Weights of a small image VAE: encoder depths [4, 4, 4, 4], adamw at rate 0.0045.
Rows from block 8 of the encoder of a small image VAE, named by matrix and row number. Rows with one number belong to one channel. Each number is 500 + 40 x the weight over its row's rms, rounded and kept within 0 to 999. All counts start at 0. Numbers have three digits each. After the name is the row's rms in percent of the matrix's.
After each channel's rows are labels from the 100 images, of 14976, where the channel reaches its highest value: "top examples" is what is common among them. Only what is clearly more common there than usual is listed. The data: stained colorectal tissue patches (NCT-CRC-HE-100K).
# convs0: expand pointwise conv (encoder.blocks.8.convs.0.weight, 224x56x1x1), inputs 0-55
# convs1: depthwise 5x5 conv, stride 2 (encoder.blocks.8.convs.1.weight, 224x1x5x5), a 5x5 kernel
# convs2: project pointwise conv (encoder.blocks.8.convs.2.weight, 96x224x1x1, transposed), outputs 0-95

convs0.51 080:518529499490489510478457501479469552449556563578440659499486476486512513488480495508515502493498494510545463493505557495463592423464458526513446549491475478486518527476
convs1.51 080:524502523503486517500485537571532507553589605509547545535546520472511505500
convs2.51 060:459448481489484499442534496552517512507458503470574525508532436448504501457544525537516469521495602545555505477481445497552474474515495516465473496475513488545479563563549552468488521504565535427538490440433434481516506523502536587423546417503502442492541487476474546511473575438553517473
top examples: tissue: lymphocytes; tissue: normal colon mucosa

convs0.173 101:491490517431493538477536512554514497494506513462520484530493514484504524493519525572512499507487628521489589412503536492539440467521490515418576507524505522464481466597
convs1.173 116:496498500491493486501510509501501514514534503508544657591516505537531519512
convs2.173 096:447523519485514453457578523486470432516546542510532534510555551516527564504456534496449457492552561485520571474443444446467531453556467564517559440536450478521516546455555490477502525465567544522454494515525456475534557562537523530529543545473541523469454471449535557520451503536557475463
top examples: tissue: tumour epithelium

convs0.67 092:537454431560566421545472498501499472565493467502501422495552478425522478552492457439486513505481433445518483518532486482487528477508499504499566452482564539507524591515
convs1.67 138:503499486497489499495505518503497499513695522494503498484500493498495505496
convs2.67 146:522477491519511532488559349438440561555475509535491545513492442487579501497537448541527462503487466553560552545551462438463485529527502479544466522486462553488462475502468565485435478525490511600524477406489485525517473493467465578456473471521485470531509530500496486459493525530498463529
top examples: tissue: lymphocytes

convs0.11 102:496562475493502506482486507510507408552524494506507458526610442475523474627447483485434459443547502515510541518507447461534494489461529534493525477530537536516565529501
convs1.11 109:479429515527530505518500516478427367493456482480481474533544491483538494506
convs2.11 073:548598524496493489571534547541570497507532548459439419522458473536500481624486513448482512486445450513503451457486491461525503545488526470509444534524487537446558453477472466533595516496417507513499501525547514526521490427499492538480485515496470532492507497559455462464559459483424512545
top examples: tissue: lymphocytes

convs0.194 096:490514482523524497536328493458491467502508520620468535487509478480471513468427455533522465544516455482518476524486499501458568486501506557495495491526529522498518571494
convs1.194 099:491503489479496499504509508515487506603624522493527580567503504512512517491
convs2.194 094:490486412532493540477509439494467529510454478480521552491492412407544472497558458585537403565509558523519519513519555497510456496484485516526503530441491465568456502547496572512445456537520508524510504429492480492482495486497534521376473469518484447512539494470482506577468569463509496496
top examples: tissue: normal colon mucosa

convs0.86 116:504529450496521493575439505485520531463505536564494580499499466497468509456446435465477459508535414483509413525503479533477579505550489522558434461512494480548492576492
convs1.86 092:511508524529491505504489491503509500427373490518517451386514507516497507509
convs2.86 070:440478512444436444494487532460486436528521544469539461469531540507482541419427527487470540477555510476529546489434485481561555488501423567500568425534490487496491550483552509441462498439546571493494484499502497458488583542557491532506541527429541509458449497442511516508492488455560491449
top examples: tissue: tumour epithelium; tissue: normal colon mucosa

convs0.1 090:507613473463504498488512525478521579485445570490518538553441469528488454482483494499556491497510505509507526510505507519495488579589596474534540488569433454511543496517
convs1.1 078:488524482484525481499492471508469451421615499485466464597492498507497541508
convs2.1 075:490387486469547486430460545553482501455524432501502573485537493520526527457506521512482477451497633495492470455517459555502520463505476561481515472499517538506511497488528493532491501498507477450488460498407412503531516518526499461480581547495501481520502395541546585494543460546519453461
top examples: tissue: tumour epithelium

convs0.137 088:456457493534528490546516463468532596493491612546475644479517486545452476532559502450538517471496493509498483504567523551540499529516522487556516495476484467505509488508
convs1.137 088:503520493536487474490469486504506513522539520512604622510515483492431453513
convs2.137 077:508462538471462494468425505531524501499447437497491464505501476477492483525535482515486570504425476499484441496482518557531489432424541486461463504480569516509486482606497522502497617516500445425557490530484545470507484470441524439465455501542488494468554556550393418474489498463496530514
top examples: tissue: tumour epithelium

convs0.56 094:441460578528522490381516486489488505534506499497495463470579570559523470535566530528548542493517572547469590468487527483495482461490474514495559510500497483427483512493
convs1.56 097:494491489493483501514503530504502519647605509491510542550486490503501497482
convs2.56 116:454435537481499431526502538558551445475554496501534445505536518553470528475447544451488539497525478491482423420449499520532537456462465546459543436538537505513448563465594441492537516461583517468494514543501492452505558531535510508529540513480524528440474422471538544502463476500556506434
top examples: tissue: tumour epithelium

convs0.77 095:481469473566493463477491565439516415511441478493503464530636489434580458543499498521472502484487508470547499537500493458511476520460570512486531503472503455572472482520
convs1.77 091:519503472534511474542472444475497495566550453514457513375535481514485511463
convs2.77 067:452406483466453479466511490429490469533513607437495490499477510465500524435536466482514487479510578513558494531502440468611503435537504536516478503510461496468491477528471474444466461519489566523478427495437449518499544504477488610432543480510518444419439517486500498515494513497460505531
top examples: tissue: lymphocytes

convs0.216 092:450522516509455540474570465589504500532535470439561457440559501487507506570490504519490493473503501594483543472550456450555459499511500510429493466482509489469487433576
convs1.216 122:502487515498516491506473496499478453467475496479460487490463413364439481486
convs2.216 069:555533510533574513485475524503543526469520460483479436546493499523488438564447536450497508487456474501501455377479530503483520529526570478525494506521497596537485439467483426515585472462486447483527512546557521494515470424560505522567504525507446521531504417555552529484501471538489445552
top examples: tissue: tumour epithelium

convs0.174 091:476449535476493508354498457486503492536486486489502479489565548528500455538615574548571544510490532521469556494477557504509475499500505508508577541471485500484501491479
convs1.174 145:496503499493503501493497492492496500526517499495510692536497501503516503503
convs2.174 177:426462488502539447487578527548503470499534500524533513525536526530517571510454548475464448507567490509558527465457456466462569460557448551485577483529469503514513564461525463508515494452536478547498484543500489467527556549518504531512544529511555548451442445453555580501477480544581449428
top examples: tissue: tumour epithelium

convs0.176 102:488504461508531482563490476493517570451488548568489599485426447477437565473535485448523466513485448507472455504538506527492524460523497478500367499485498454493483508460
convs1.176 117:499507506489502503500400346473505493465455488519516521513520517501499507502
convs2.176 059:443539542454455420435467539458531394458519564469546437518557496509497503468475542506487550539529541487426460474483480500490487447429474458509530490505583449504491524529535510548469511492543554426474542537531436478513495563496538450480528515473547466446544515489489411541470498461526517469
top examples: tissue: tumour epithelium