A small image VAE, trained from scratch: encoder norm batchnorm, 90422 training examples.
Rows from block 5 of the encoder of a small image VAE, named by matrix and row number. Rows with one number belong to one channel. Each number is 200 + 20 x the weight over its row's rms, rounded and kept within 0 to 999. All counts start at 0.
After each channel's rows are labels from the 100 images, of 14976, where the channel reaches its highest value: "responds to" is what is common among them. Only what is clearly more common there than usual is listed. The data: stained colorectal tissue patches (NCT-CRC-HE-100K).
# convs0: expand pointwise conv (encoder.blocks.5.convs.0.weight, 224x56x1x1), inputs 0-55
# convs1: depthwise 5x5 conv (encoder.blocks.5.convs.1.weight, 224x1x5x5), a 5x5 kernel
# convs2: project pointwise conv (encoder.blocks.5.convs.2.weight, 56x224x1x1, transposed), outputs 0-55

convs0.145,226,180,213,205,201,199,196,189,172,207,183,159,199,219,207,211,197,167,215,195,205,174,181,200,194,141,185,196,215,203,197,197,186,171,190,182,213,198,216,224,162,201,201,250,160,225,200,208,209,200,229,231,187,189,218,202
convs1.145,198,194,209,198,202,211,216,189,183,191,193,258,166,193,205,216,228,207,161,163,203,208,209,211,200
convs2.145,188,241,189,177,202,194,212,197,201,212,168,212,175,211,211,209,201,254,196,195,202,218,167,224,192,204,197,189,203,193,188,245,207,216,184,184,203,197,203,202,189,203,163,156,192,203,196,230,228,182,177,153,221,200,208,177
responds to: tissue: normal colon mucosa; tissue: lymphocytes

convs0.89,177,195,288,196,194,199,167,221,185,198,174,198,199,206,194,191,203,198,202,199,227,201,199,200,197,213,218,219,220,211,211,184,246,246,200,241,177,197,198,217,200,179,191,203,205,202,183,199,193,201,194,187,185,215,191,225
convs1.89,205,195,195,195,192,198,206,206,194,198,196,232,283,222,191,193,211,228,212,202,192,193,191,195,199
convs2.89,187,202,223,201,177,222,174,229,172,207,197,183,193,197,191,176,224,188,203,190,221,176,213,214,202,211,219,229,220,224,222,192,221,151,235,223,178,199,204,199,243,182,225,201,204,169,166,198,188,224,192,213,195,215,174,217
responds to: tissue: tumour epithelium

convs0.27,211,187,210,228,205,209,178,175,197,135,183,170,181,221,220,227,208,201,218,206,214,189,174,216,206,175,200,193,186,198,195,230,188,187,256,174,202,199,219,204,158,220,185,192,202,209,170,214,198,194,195,208,200,228,212,214
convs1.27,199,210,181,198,198,207,203,194,199,198,223,238,184,227,153,210,236,168,196,165,204,187,184,189,193
convs2.27,193,208,196,202,199,193,203,202,267,175,189,212,188,218,217,210,197,225,189,201,199,216,153,220,186,198,197,205,192,203,199,201,209,199,202,199,210,157,166,201,202,199,166,142,238,198,207,238,210,199,170,192,213,209,211,196
responds to: tissue: lymphocytes; tissue: normal colon mucosa

convs0.69,177,201,233,221,177,216,178,221,201,227,174,173,185,231,205,157,220,178,207,194,214,212,191,202,218,212,221,219,200,216,210,172,210,212,193,222,164,203,213,203,201,150,191,198,194,203,166,209,207,214,215,219,174,211,188,242
convs1.69,192,199,194,214,192,176,190,203,248,237,186,199,250,221,195,208,220,196,211,188,193,202,226,226,195
convs2.69,199,196,209,200,214,216,193,173,184,234,187,174,186,226,162,204,189,186,209,194,214,177,199,221,197,219,202,218,200,209,215,201,207,136,213,224,204,197,251,194,186,194,231,196,191,220,195,183,189,233,211,237,164,193,216,202
responds to: tissue: tumour epithelium

convs0.152,214,195,182,231,205,210,200,154,232,194,229,161,213,232,221,225,205,188,237,214,206,178,202,191,211,184,185,193,161,196,174,204,174,159,190,181,229,215,218,184,208,229,225,226,210,202,202,190,192,211,214,205,216,210,209,204
convs1.152,215,203,211,216,211,209,228,263,207,219,206,205,207,245,180,185,194,204,206,197,186,194,231,199,201
convs2.152,224,239,192,188,199,199,216,204,213,172,168,209,186,191,210,197,211,227,208,190,198,239,180,176,183,186,192,203,202,199,220,217,200,191,186,197,213,156,197,232,196,201,189,203,146,210,198,216,223,174,252,170,207,208,202,171
responds to: tissue: lymphocytes; tissue: normal colon mucosa

convs0.21,198,223,218,189,159,225,190,208,189,157,181,171,164,249,175,209,210,191,233,170,184,179,203,236,162,184,202,207,201,203,220,202,209,211,198,192,181,211,225,231,196,179,195,219,174,196,186,205,196,203,191,196,180,191,182,198
convs1.21,206,212,251,229,211,199,217,225,239,221,207,198,193,209,189,188,193,195,194,180,187,170,182,184,172
convs2.21,204,239,188,178,210,184,222,191,193,182,169,192,205,189,178,215,200,237,207,175,202,211,175,201,140,186,180,209,220,182,226,227,187,187,196,189,215,169,212,220,188,228,206,217,166,207,212,187,201,175,180,200,210,207,219,164
responds to: tissue: smooth muscle

convs0.209,199,182,207,188,208,214,207,196,211,151,194,236,199,218,220,209,190,208,174,195,201,215,137,236,190,196,202,180,192,210,213,200,196,204,219,208,192,194,184,220,175,214,156,178,215,180,195,210,233,215,250,196,187,222,209,197
convs1.209,196,187,220,194,198,188,212,191,229,223,188,221,143,211,206,172,209,189,236,206,182,181,227,197,205
convs2.209,222,182,189,172,190,185,214,186,170,229,208,236,202,213,201,208,187,230,176,202,178,212,202,197,166,180,198,192,166,186,192,201,186,206,188,171,214,186,180,181,189,207,210,189,138,208,231,253,215,211,201,214,212,216,201,201
responds to: tissue: lymphocytes

convs0.195,192,196,193,201,214,183,199,206,179,210,233,201,184,187,210,199,199,195,214,188,195,178,247,173,237,202,183,182,204,181,140,216,206,197,233,187,215,258,197,196,208,202,225,197,203,197,201,211,178,164,208,172,234,204,191,192
convs1.195,195,211,223,165,163,207,192,172,193,219,204,187,213,166,193,212,213,178,179,224,197,240,203,221,204
convs2.195,189,188,201,185,202,212,202,200,200,175,190,213,214,191,209,209,175,239,227,178,223,225,216,221,141,209,219,209,219,212,221,213,191,194,182,192,192,193,179,158,176,196,237,165,190,207,209,207,207,197,152,183,190,228,200,208
responds to: tissue: lymphocytes

convs0.3,197,172,172,205,221,202,201,189,231,189,212,209,222,148,179,195,176,196,204,215,203,206,246,182,238,210,207,193,186,191,169,206,205,188,205,201,203,211,207,136,211,196,225,158,232,195,212,201,202,192,186,189,215,184,212,203
convs1.3,212,240,228,207,211,236,191,203,229,206,239,195,218,216,201,220,201,204,224,210,220,224,204,230,200
convs2.3,214,222,191,197,206,184,207,206,244,212,180,200,197,185,150,203,214,200,183,184,200,211,216,238,175,211,208,195,185,201,195,194,206,200,187,209,211,162,149,148,195,195,234,162,183,191,197,225,184,193,171,186,207,195,195,201
responds to: tissue: lymphocytes

convs0.115,200,197,249,197,177,206,197,221,209,210,180,188,197,208,203,130,214,176,203,201,214,212,188,189,208,198,219,250,202,221,214,199,216,237,192,227,161,199,200,218,193,164,194,219,178,196,174,202,191,213,201,207,178,188,196,214
convs1.115,198,196,200,196,200,198,205,216,205,196,201,204,296,211,193,202,208,208,201,200,202,201,197,194,204
convs2.115,188,188,233,202,184,219,181,240,194,200,193,197,171,198,177,158,229,183,191,187,222,183,204,219,194,235,218,218,203,218,211,175,231,195,204,221,176,191,207,196,211,173,219,194,205,154,182,184,189,209,202,212,180,165,163,214
responds to: tissue: tumour epithelium

convs0.64,172,228,205,232,176,195,192,213,171,173,187,231,171,198,244,188,194,219,213,206,213,221,212,173,198,224,215,184,249,221,184,196,224,216,217,211,192,216,200,218,206,189,177,192,215,188,188,238,206,189,205,175,184,235,192,192
convs1.64,205,199,170,176,205,193,230,207,197,209,224,209,185,195,190,198,206,268,202,216,213,201,185,179,178
convs2.64,226,180,195,216,200,207,193,202,170,198,175,228,187,216,219,203,219,225,213,167,205,212,143,234,165,202,209,210,187,201,200,207,195,220,181,202,205,181,236,152,211,192,195,225,172,191,198,185,212,232,187,201,195,172,195,223
responds to: tissue: smooth muscle; tissue: adipose tissue

convs0.39,204,174,241,209,204,211,176,202,193,203,183,213,220,204,216,179,199,171,207,219,234,243,198,195,209,220,245,195,221,229,206,190,216,213,180,257,190,190,233,208,189,184,187,192,175,208,209,238,212,201,225,210,193,192,209,211
convs1.39,225,222,211,209,240,217,191,166,204,208,213,198,166,183,242,219,205,184,190,199,228,226,205,201,200
convs2.39,212,240,197,197,193,189,219,199,205,249,181,230,180,231,196,189,219,215,223,184,186,224,168,210,201,190,192,210,187,189,210,202,207,214,172,186,214,175,215,189,211,193,159,176,141,197,183,190,223,205,207,196,196,162,195,187
responds to: tissue: adipose tissue

convs0.77,236,210,164,175,268,198,208,167,166,250,210,206,182,220,190,197,212,212,179,202,193,185,186,203,198,175,183,193,192,203,175,215,174,183,224,194,201,178,185,198,208,223,199,180,203,217,206,203,215,202,198,229,218,201,195,178
convs1.77,191,177,182,184,174,166,207,174,187,179,158,221,185,192,173,196,199,191,183,193,176,182,180,174,199
convs2.77,190,200,168,217,236,187,201,183,217,193,196,217,224,255,214,225,177,194,191,224,170,190,175,182,188,190,187,177,164,215,173,204,197,211,210,191,197,225,197,224,180,204,197,179,172,224,202,236,212,199,220,200,190,204,241,179
responds to: tissue: mucus

convs0.79,206,199,201,196,205,214,188,199,210,229,202,195,181,244,219,174,253,181,222,165,195,204,171,210,201,178,187,203,188,189,233,201,199,198,193,203,201,178,209,203,222,204,191,214,174,188,191,194,184,272,215,215,193,179,168,205
convs1.79,205,192,203,175,188,180,204,192,189,249,176,167,204,229,179,199,168,180,198,206,185,190,168,195,182
convs2.79,192,197,210,187,193,193,192,201,223,187,205,208,223,200,183,183,203,197,165,212,216,198,234,233,182,209,216,213,180,214,212,176,201,210,209,206,192,184,183,147,217,186,223,151,219,191,205,238,197,220,152,209,199,225,193,239
responds to: tissue: lymphocytes

convs0.199,212,185,195,196,200,215,176,199,241,201,180,234,196,241,204,192,210,208,193,209,223,229,158,223,231,207,214,185,192,212,202,182,212,216,179,216,179,169,208,163,237,173,178,196,204,199,207,202,212,214,245,195,186,221,186,218
convs1.199,182,178,227,184,175,203,213,192,190,170,221,215,188,226,217,190,163,232,221,180,182,174,191,188,192
convs2.199,196,159,209,213,200,172,202,195,155,189,225,203,216,177,208,199,191,187,139,210,213,179,197,187,171,219,197,176,223,216,194,166,208,201,222,204,207,212,169,214,189,205,228,187,217,178,208,248,192,171,207,196,212,205,197,207
responds to: tissue: lymphocytes

convs0.123,177,196,193,145,203,177,207,210,148,200,207,253,194,164,171,196,181,201,152,206,216,209,204,211,189,200,192,197,209,190,187,182,196,204,190,211,210,209,173,206,206,215,192,165,208,166,211,196,215,174,186,176,210,191,212,181
convs1.123,231,236,224,215,204,217,220,186,195,223,189,184,230,206,234,199,175,192,186,239,188,199,186,193,216
convs2.123,197,236,201,170,193,195,213,209,192,194,160,186,176,234,234,221,212,218,200,191,194,217,171,231,183,188,211,208,187,193,212,251,206,211,171,198,205,189,224,234,174,202,154,190,202,205,192,205,220,198,224,180,181,214,196,178
responds to: tissue: tumour epithelium; tissue: lymphocytes

convs0.102,169,159,214,241,194,201,169,198,173,177,179,190,213,190,208,202,186,154,214,226,217,194,199,183,224,207,195,162,224,229,197,217,210,195,189,243,198,207,224,220,167,200,194,207,193,211,215,217,203,177,223,184,174,203,207,192
convs1.102,243,220,212,220,204,225,218,180,211,187,240,180,199,172,226,227,186,211,207,207,222,202,190,217,209
convs2.102,207,247,188,189,193,189,225,207,237,202,187,244,186,238,233,218,204,224,218,187,179,220,172,218,182,168,189,192,185,184,200,229,187,208,206,182,213,164,208,223,201,199,175,184,217,197,203,191,208,238,172,199,205,181,206,196
responds to: tissue: adipose tissue

convs0.83,211,208,170,172,227,167,219,196,216,188,205,197,223,198,124,196,191,215,168,216,198,189,212,205,215,202,188,183,180,186,188,218,190,193,212,179,209,210,179,170,216,221,201,175,186,186,226,188,195,160,214,188,214,214,219,178
convs1.83,199,178,197,204,202,197,183,147,203,188,187,164,174,168,181,203,202,158,189,179,193,194,188,193,206
convs2.83,183,209,221,212,195,181,185,208,177,192,227,223,209,150,142,189,209,185,173,201,206,199,248,181,213,210,203,193,208,199,185,205,212,217,206,203,203,223,204,199,196,194,223,179,198,174,199,186,201,139,182,175,210,218,181,187
responds to: tissue: mucus

convs0.133,203,195,211,188,208,207,190,204,219,209,181,195,212,187,173,199,197,193,133,224,215,215,200,202,188,209,208,205,210,199,200,192,203,214,190,201,202,183,204,172,199,213,174,101,227,200,198,217,223,208,198,196,206,211,205,203
convs1.133,185,200,178,221,207,200,185,193,236,215,196,152,239,160,204,178,206,195,214,217,188,196,197,201,212
convs2.133,188,225,199,181,192,224,206,200,204,191,150,193,158,213,188,207,201,213,230,181,215,220,172,213,148,191,197,203,190,207,217,207,210,201,191,185,194,165,207,203,182,210,158,167,204,203,185,200,241,194,158,189,193,226,201,205
responds to: tissue: tumour epithelium; tissue: lymphocytes

convs0.211,182,175,211,232,190,185,187,210,221,134,232,194,221,172,201,201,206,188,209,208,202,194,233,176,241,221,199,202,220,184,190,221,213,202,222,211,218,244,204,190,205,208,223,209,235,182,196,211,172,191,187,199,223,201,205,187
convs1.211,204,224,177,190,216,178,220,240,185,191,220,236,194,200,160,185,208,224,192,206,199,205,163,193,202
convs2.211,197,212,203,154,197,199,197,204,222,212,185,208,175,273,169,190,199,175,200,196,201,208,184,220,208,205,193,202,184,195,183,203,202,200,206,211,190,184,198,181,210,190,148,186,186,207,195,177,209,212,135,213,193,180,207,211
responds to: tissue: lymphocytes

convs0.59,200,212,178,171,198,166,221,181,193,178,203,176,193,207,174,216,205,170,180,199,181,160,194,186,200,166,188,196,207,205,199,196,181,188,239,185,205,199,184,245,168,233,190,187,163,221,200,211,231,160,213,210,188,207,202,194
convs1.59,210,206,225,221,220,193,231,234,233,193,197,189,186,199,190,191,190,224,190,192,209,174,173,153,210
convs2.59,216,237,204,186,197,186,213,205,170,211,164,204,180,195,220,214,218,265,256,186,202,232,192,201,182,179,188,196,186,189,213,235,197,186,190,202,229,200,230,212,192,200,191,225,183,195,186,204,217,191,191,187,211,216,209,172
responds to: tissue: normal colon mucosa; tissue: lymphocytes

convs0.31,217,218,199,164,180,187,199,223,178,244,216,206,199,183,180,169,214,176,208,172,219,214,212,205,160,208,199,207,189,185,170,188,208,205,194,220,203,193,203,199,218,189,232,192,181,197,206,231,197,218,148,178,188,150,195,199
convs1.31,193,207,209,194,190,208,196,189,205,199,161,260,177,164,241,193,193,183,210,215,213,199,198,202,199
convs2.31,218,187,190,251,212,207,203,205,229,167,153,203,213,231,219,211,222,198,161,191,198,222,139,202,196,181,201,188,190,203,226,201,200,196,177,200,205,163,189,230,189,218,176,192,204,210,225,216,216,190,207,206,195,190,204,194
responds to: tissue: lymphocytes

convs0.113,225,181,212,216,203,206,190,202,229,139,186,193,174,177,187,200,199,223,210,200,213,200,188,198,210,223,200,183,194,178,194,234,210,204,197,182,207,217,260,175,238,213,186,206,206,196,195,155,232,203,183,185,210,189,186,211
convs1.113,198,198,200,210,204,192,190,197,212,212,168,153,190,171,264,187,192,194,221,220,196,202,196,201,198
convs2.113,188,175,199,208,189,199,184,188,161,201,189,143,180,175,165,190,172,189,236,185,205,199,222,196,216,207,192,208,218,216,180,177,192,202,213,200,205,239,217,157,177,196,218,209,189,200,185,196,197,182,169,206,188,155,202,213
responds to: tissue: tumour epithelium

convs0.169,193,184,273,212,204,209,190,207,188,212,178,203,221,214,219,181,220,185,210,215,212,220,196,178,211,198,220,215,216,225,222,191,209,211,172,255,186,196,208,236,187,197,209,204,173,222,190,223,196,200,233,216,175,219,199,206
convs1.169,184,210,204,213,198,186,205,178,199,194,185,188,157,158,218,178,204,163,193,214,210,218,231,230,197
convs2.169,235,239,184,167,198,194,223,202,235,256,181,243,189,231,233,209,214,204,227,192,186,225,180,207,198,185,187,199,183,186,185,194,189,205,194,190,228,167,196,204,200,211,204,213,154,206,206,213,209,191,193,200,208,197,213,185
responds to: tissue: tumour epithelium

convs0.166,184,198,229,192,186,207,187,246,199,224,185,165,197,197,185,180,206,190,202,203,214,196,221,199,197,207,213,247,217,207,227,191,239,228,196,212,168,196,224,186,206,128,209,192,186,200,183,218,208,201,191,203,191,202,172,217
convs1.166,194,193,190,185,195,192,199,224,217,208,204,240,276,221,209,206,203,206,202,197,191,186,188,191,198
convs2.166,202,195,223,192,165,220,187,213,171,209,186,204,182,198,187,189,214,192,218,187,222,178,205,214,213,209,213,234,222,217,231,196,224,164,230,222,195,201,236,212,242,179,220,204,193,180,155,188,177,232,180,215,185,212,181,200
responds to: tissue: tumour epithelium

convs0.106,227,216,196,177,209,178,225,181,207,196,238,176,201,195,178,201,178,201,213,203,204,161,237,193,210,191,194,196,165,157,182,203,197,184,221,169,233,228,199,169,200,221,200,189,215,222,206,191,188,220,161,202,228,197,222,187
convs1.106,194,207,188,213,211,208,196,158,185,208,242,164,179,168,231,216,192,169,200,209,208,203,210,217,191
convs2.106,182,198,218,171,188,220,180,203,184,217,206,157,198,204,171,199,223,165,227,199,200,186,234,201,190,224,200,213,213,223,216,192,200,198,223,198,199,205,223,198,176,185,236,225,236,185,178,169,167,219,154,203,183,196,194,214
responds to: tissue: normal colon mucosa; tissue: lymphocytes

convs0.198,213,209,180,192,201,192,224,196,220,152,231,197,188,206,197,214,185,238,214,202,186,170,217,208,194,196,197,197,191,162,189,233,182,192,224,179,214,218,208,175,202,209,212,196,267,202,206,181,179,212,190,192,247,198,204,190
convs1.198,202,212,216,206,203,204,195,169,186,205,222,161,151,155,223,192,186,184,186,216,196,194,211,201,215
convs2.198,170,198,225,195,180,218,184,212,160,196,187,176,181,193,151,176,207,177,217,188,225,184,226,214,194,223,218,224,216,209,220,192,225,196,219,220,186,207,214,199,216,177,220,213,226,190,174,189,193,221,149,209,177,194,195,222
responds to: tissue: tumour epithelium

convs0.76,195,185,204,242,232,202,199,175,204,206,219,195,237,170,199,202,184,197,213,240,215,197,245,175,243,205,202,191,199,195,180,214,186,180,201,203,206,219,170,172,214,202,211,178,241,205,215,216,190,181,203,164,206,195,221,177
convs1.76,204,208,189,199,189,194,193,198,184,190,217,201,195,182,182,193,201,192,151,159,186,187,188,150,167
convs2.76,201,206,172,205,221,163,226,182,196,207,208,192,202,239,198,221,179,210,159,210,178,189,163,203,213,181,174,169,186,182,185,196,166,190,197,172,216,199,188,221,194,222,172,215,218,232,229,186,201,203,232,217,214,201,225,181
responds to: tissue: lymphocytes

convs0.66,223,219,163,196,212,213,218,189,230,186,220,185,203,202,189,214,167,239,204,198,172,180,199,208,198,183,179,190,180,152,204,233,182,187,202,156,211,211,201,193,197,231,199,199,214,206,214,148,207,204,192,183,221,205,216,171
convs1.66,195,213,212,197,206,210,192,161,189,217,204,155,168,151,218,196,206,173,192,201,200,224,217,197,208
convs2.66,178,186,214,204,187,212,172,201,190,196,207,183,189,175,160,183,201,185,226,202,228,180,232,199,202,236,218,219,223,226,209,197,210,198,214,214,192,218,220,213,195,185,255,205,239,179,184,190,169,207,155,212,178,201,191,211
responds to: tissue: normal colon mucosa; tissue: lymphocytes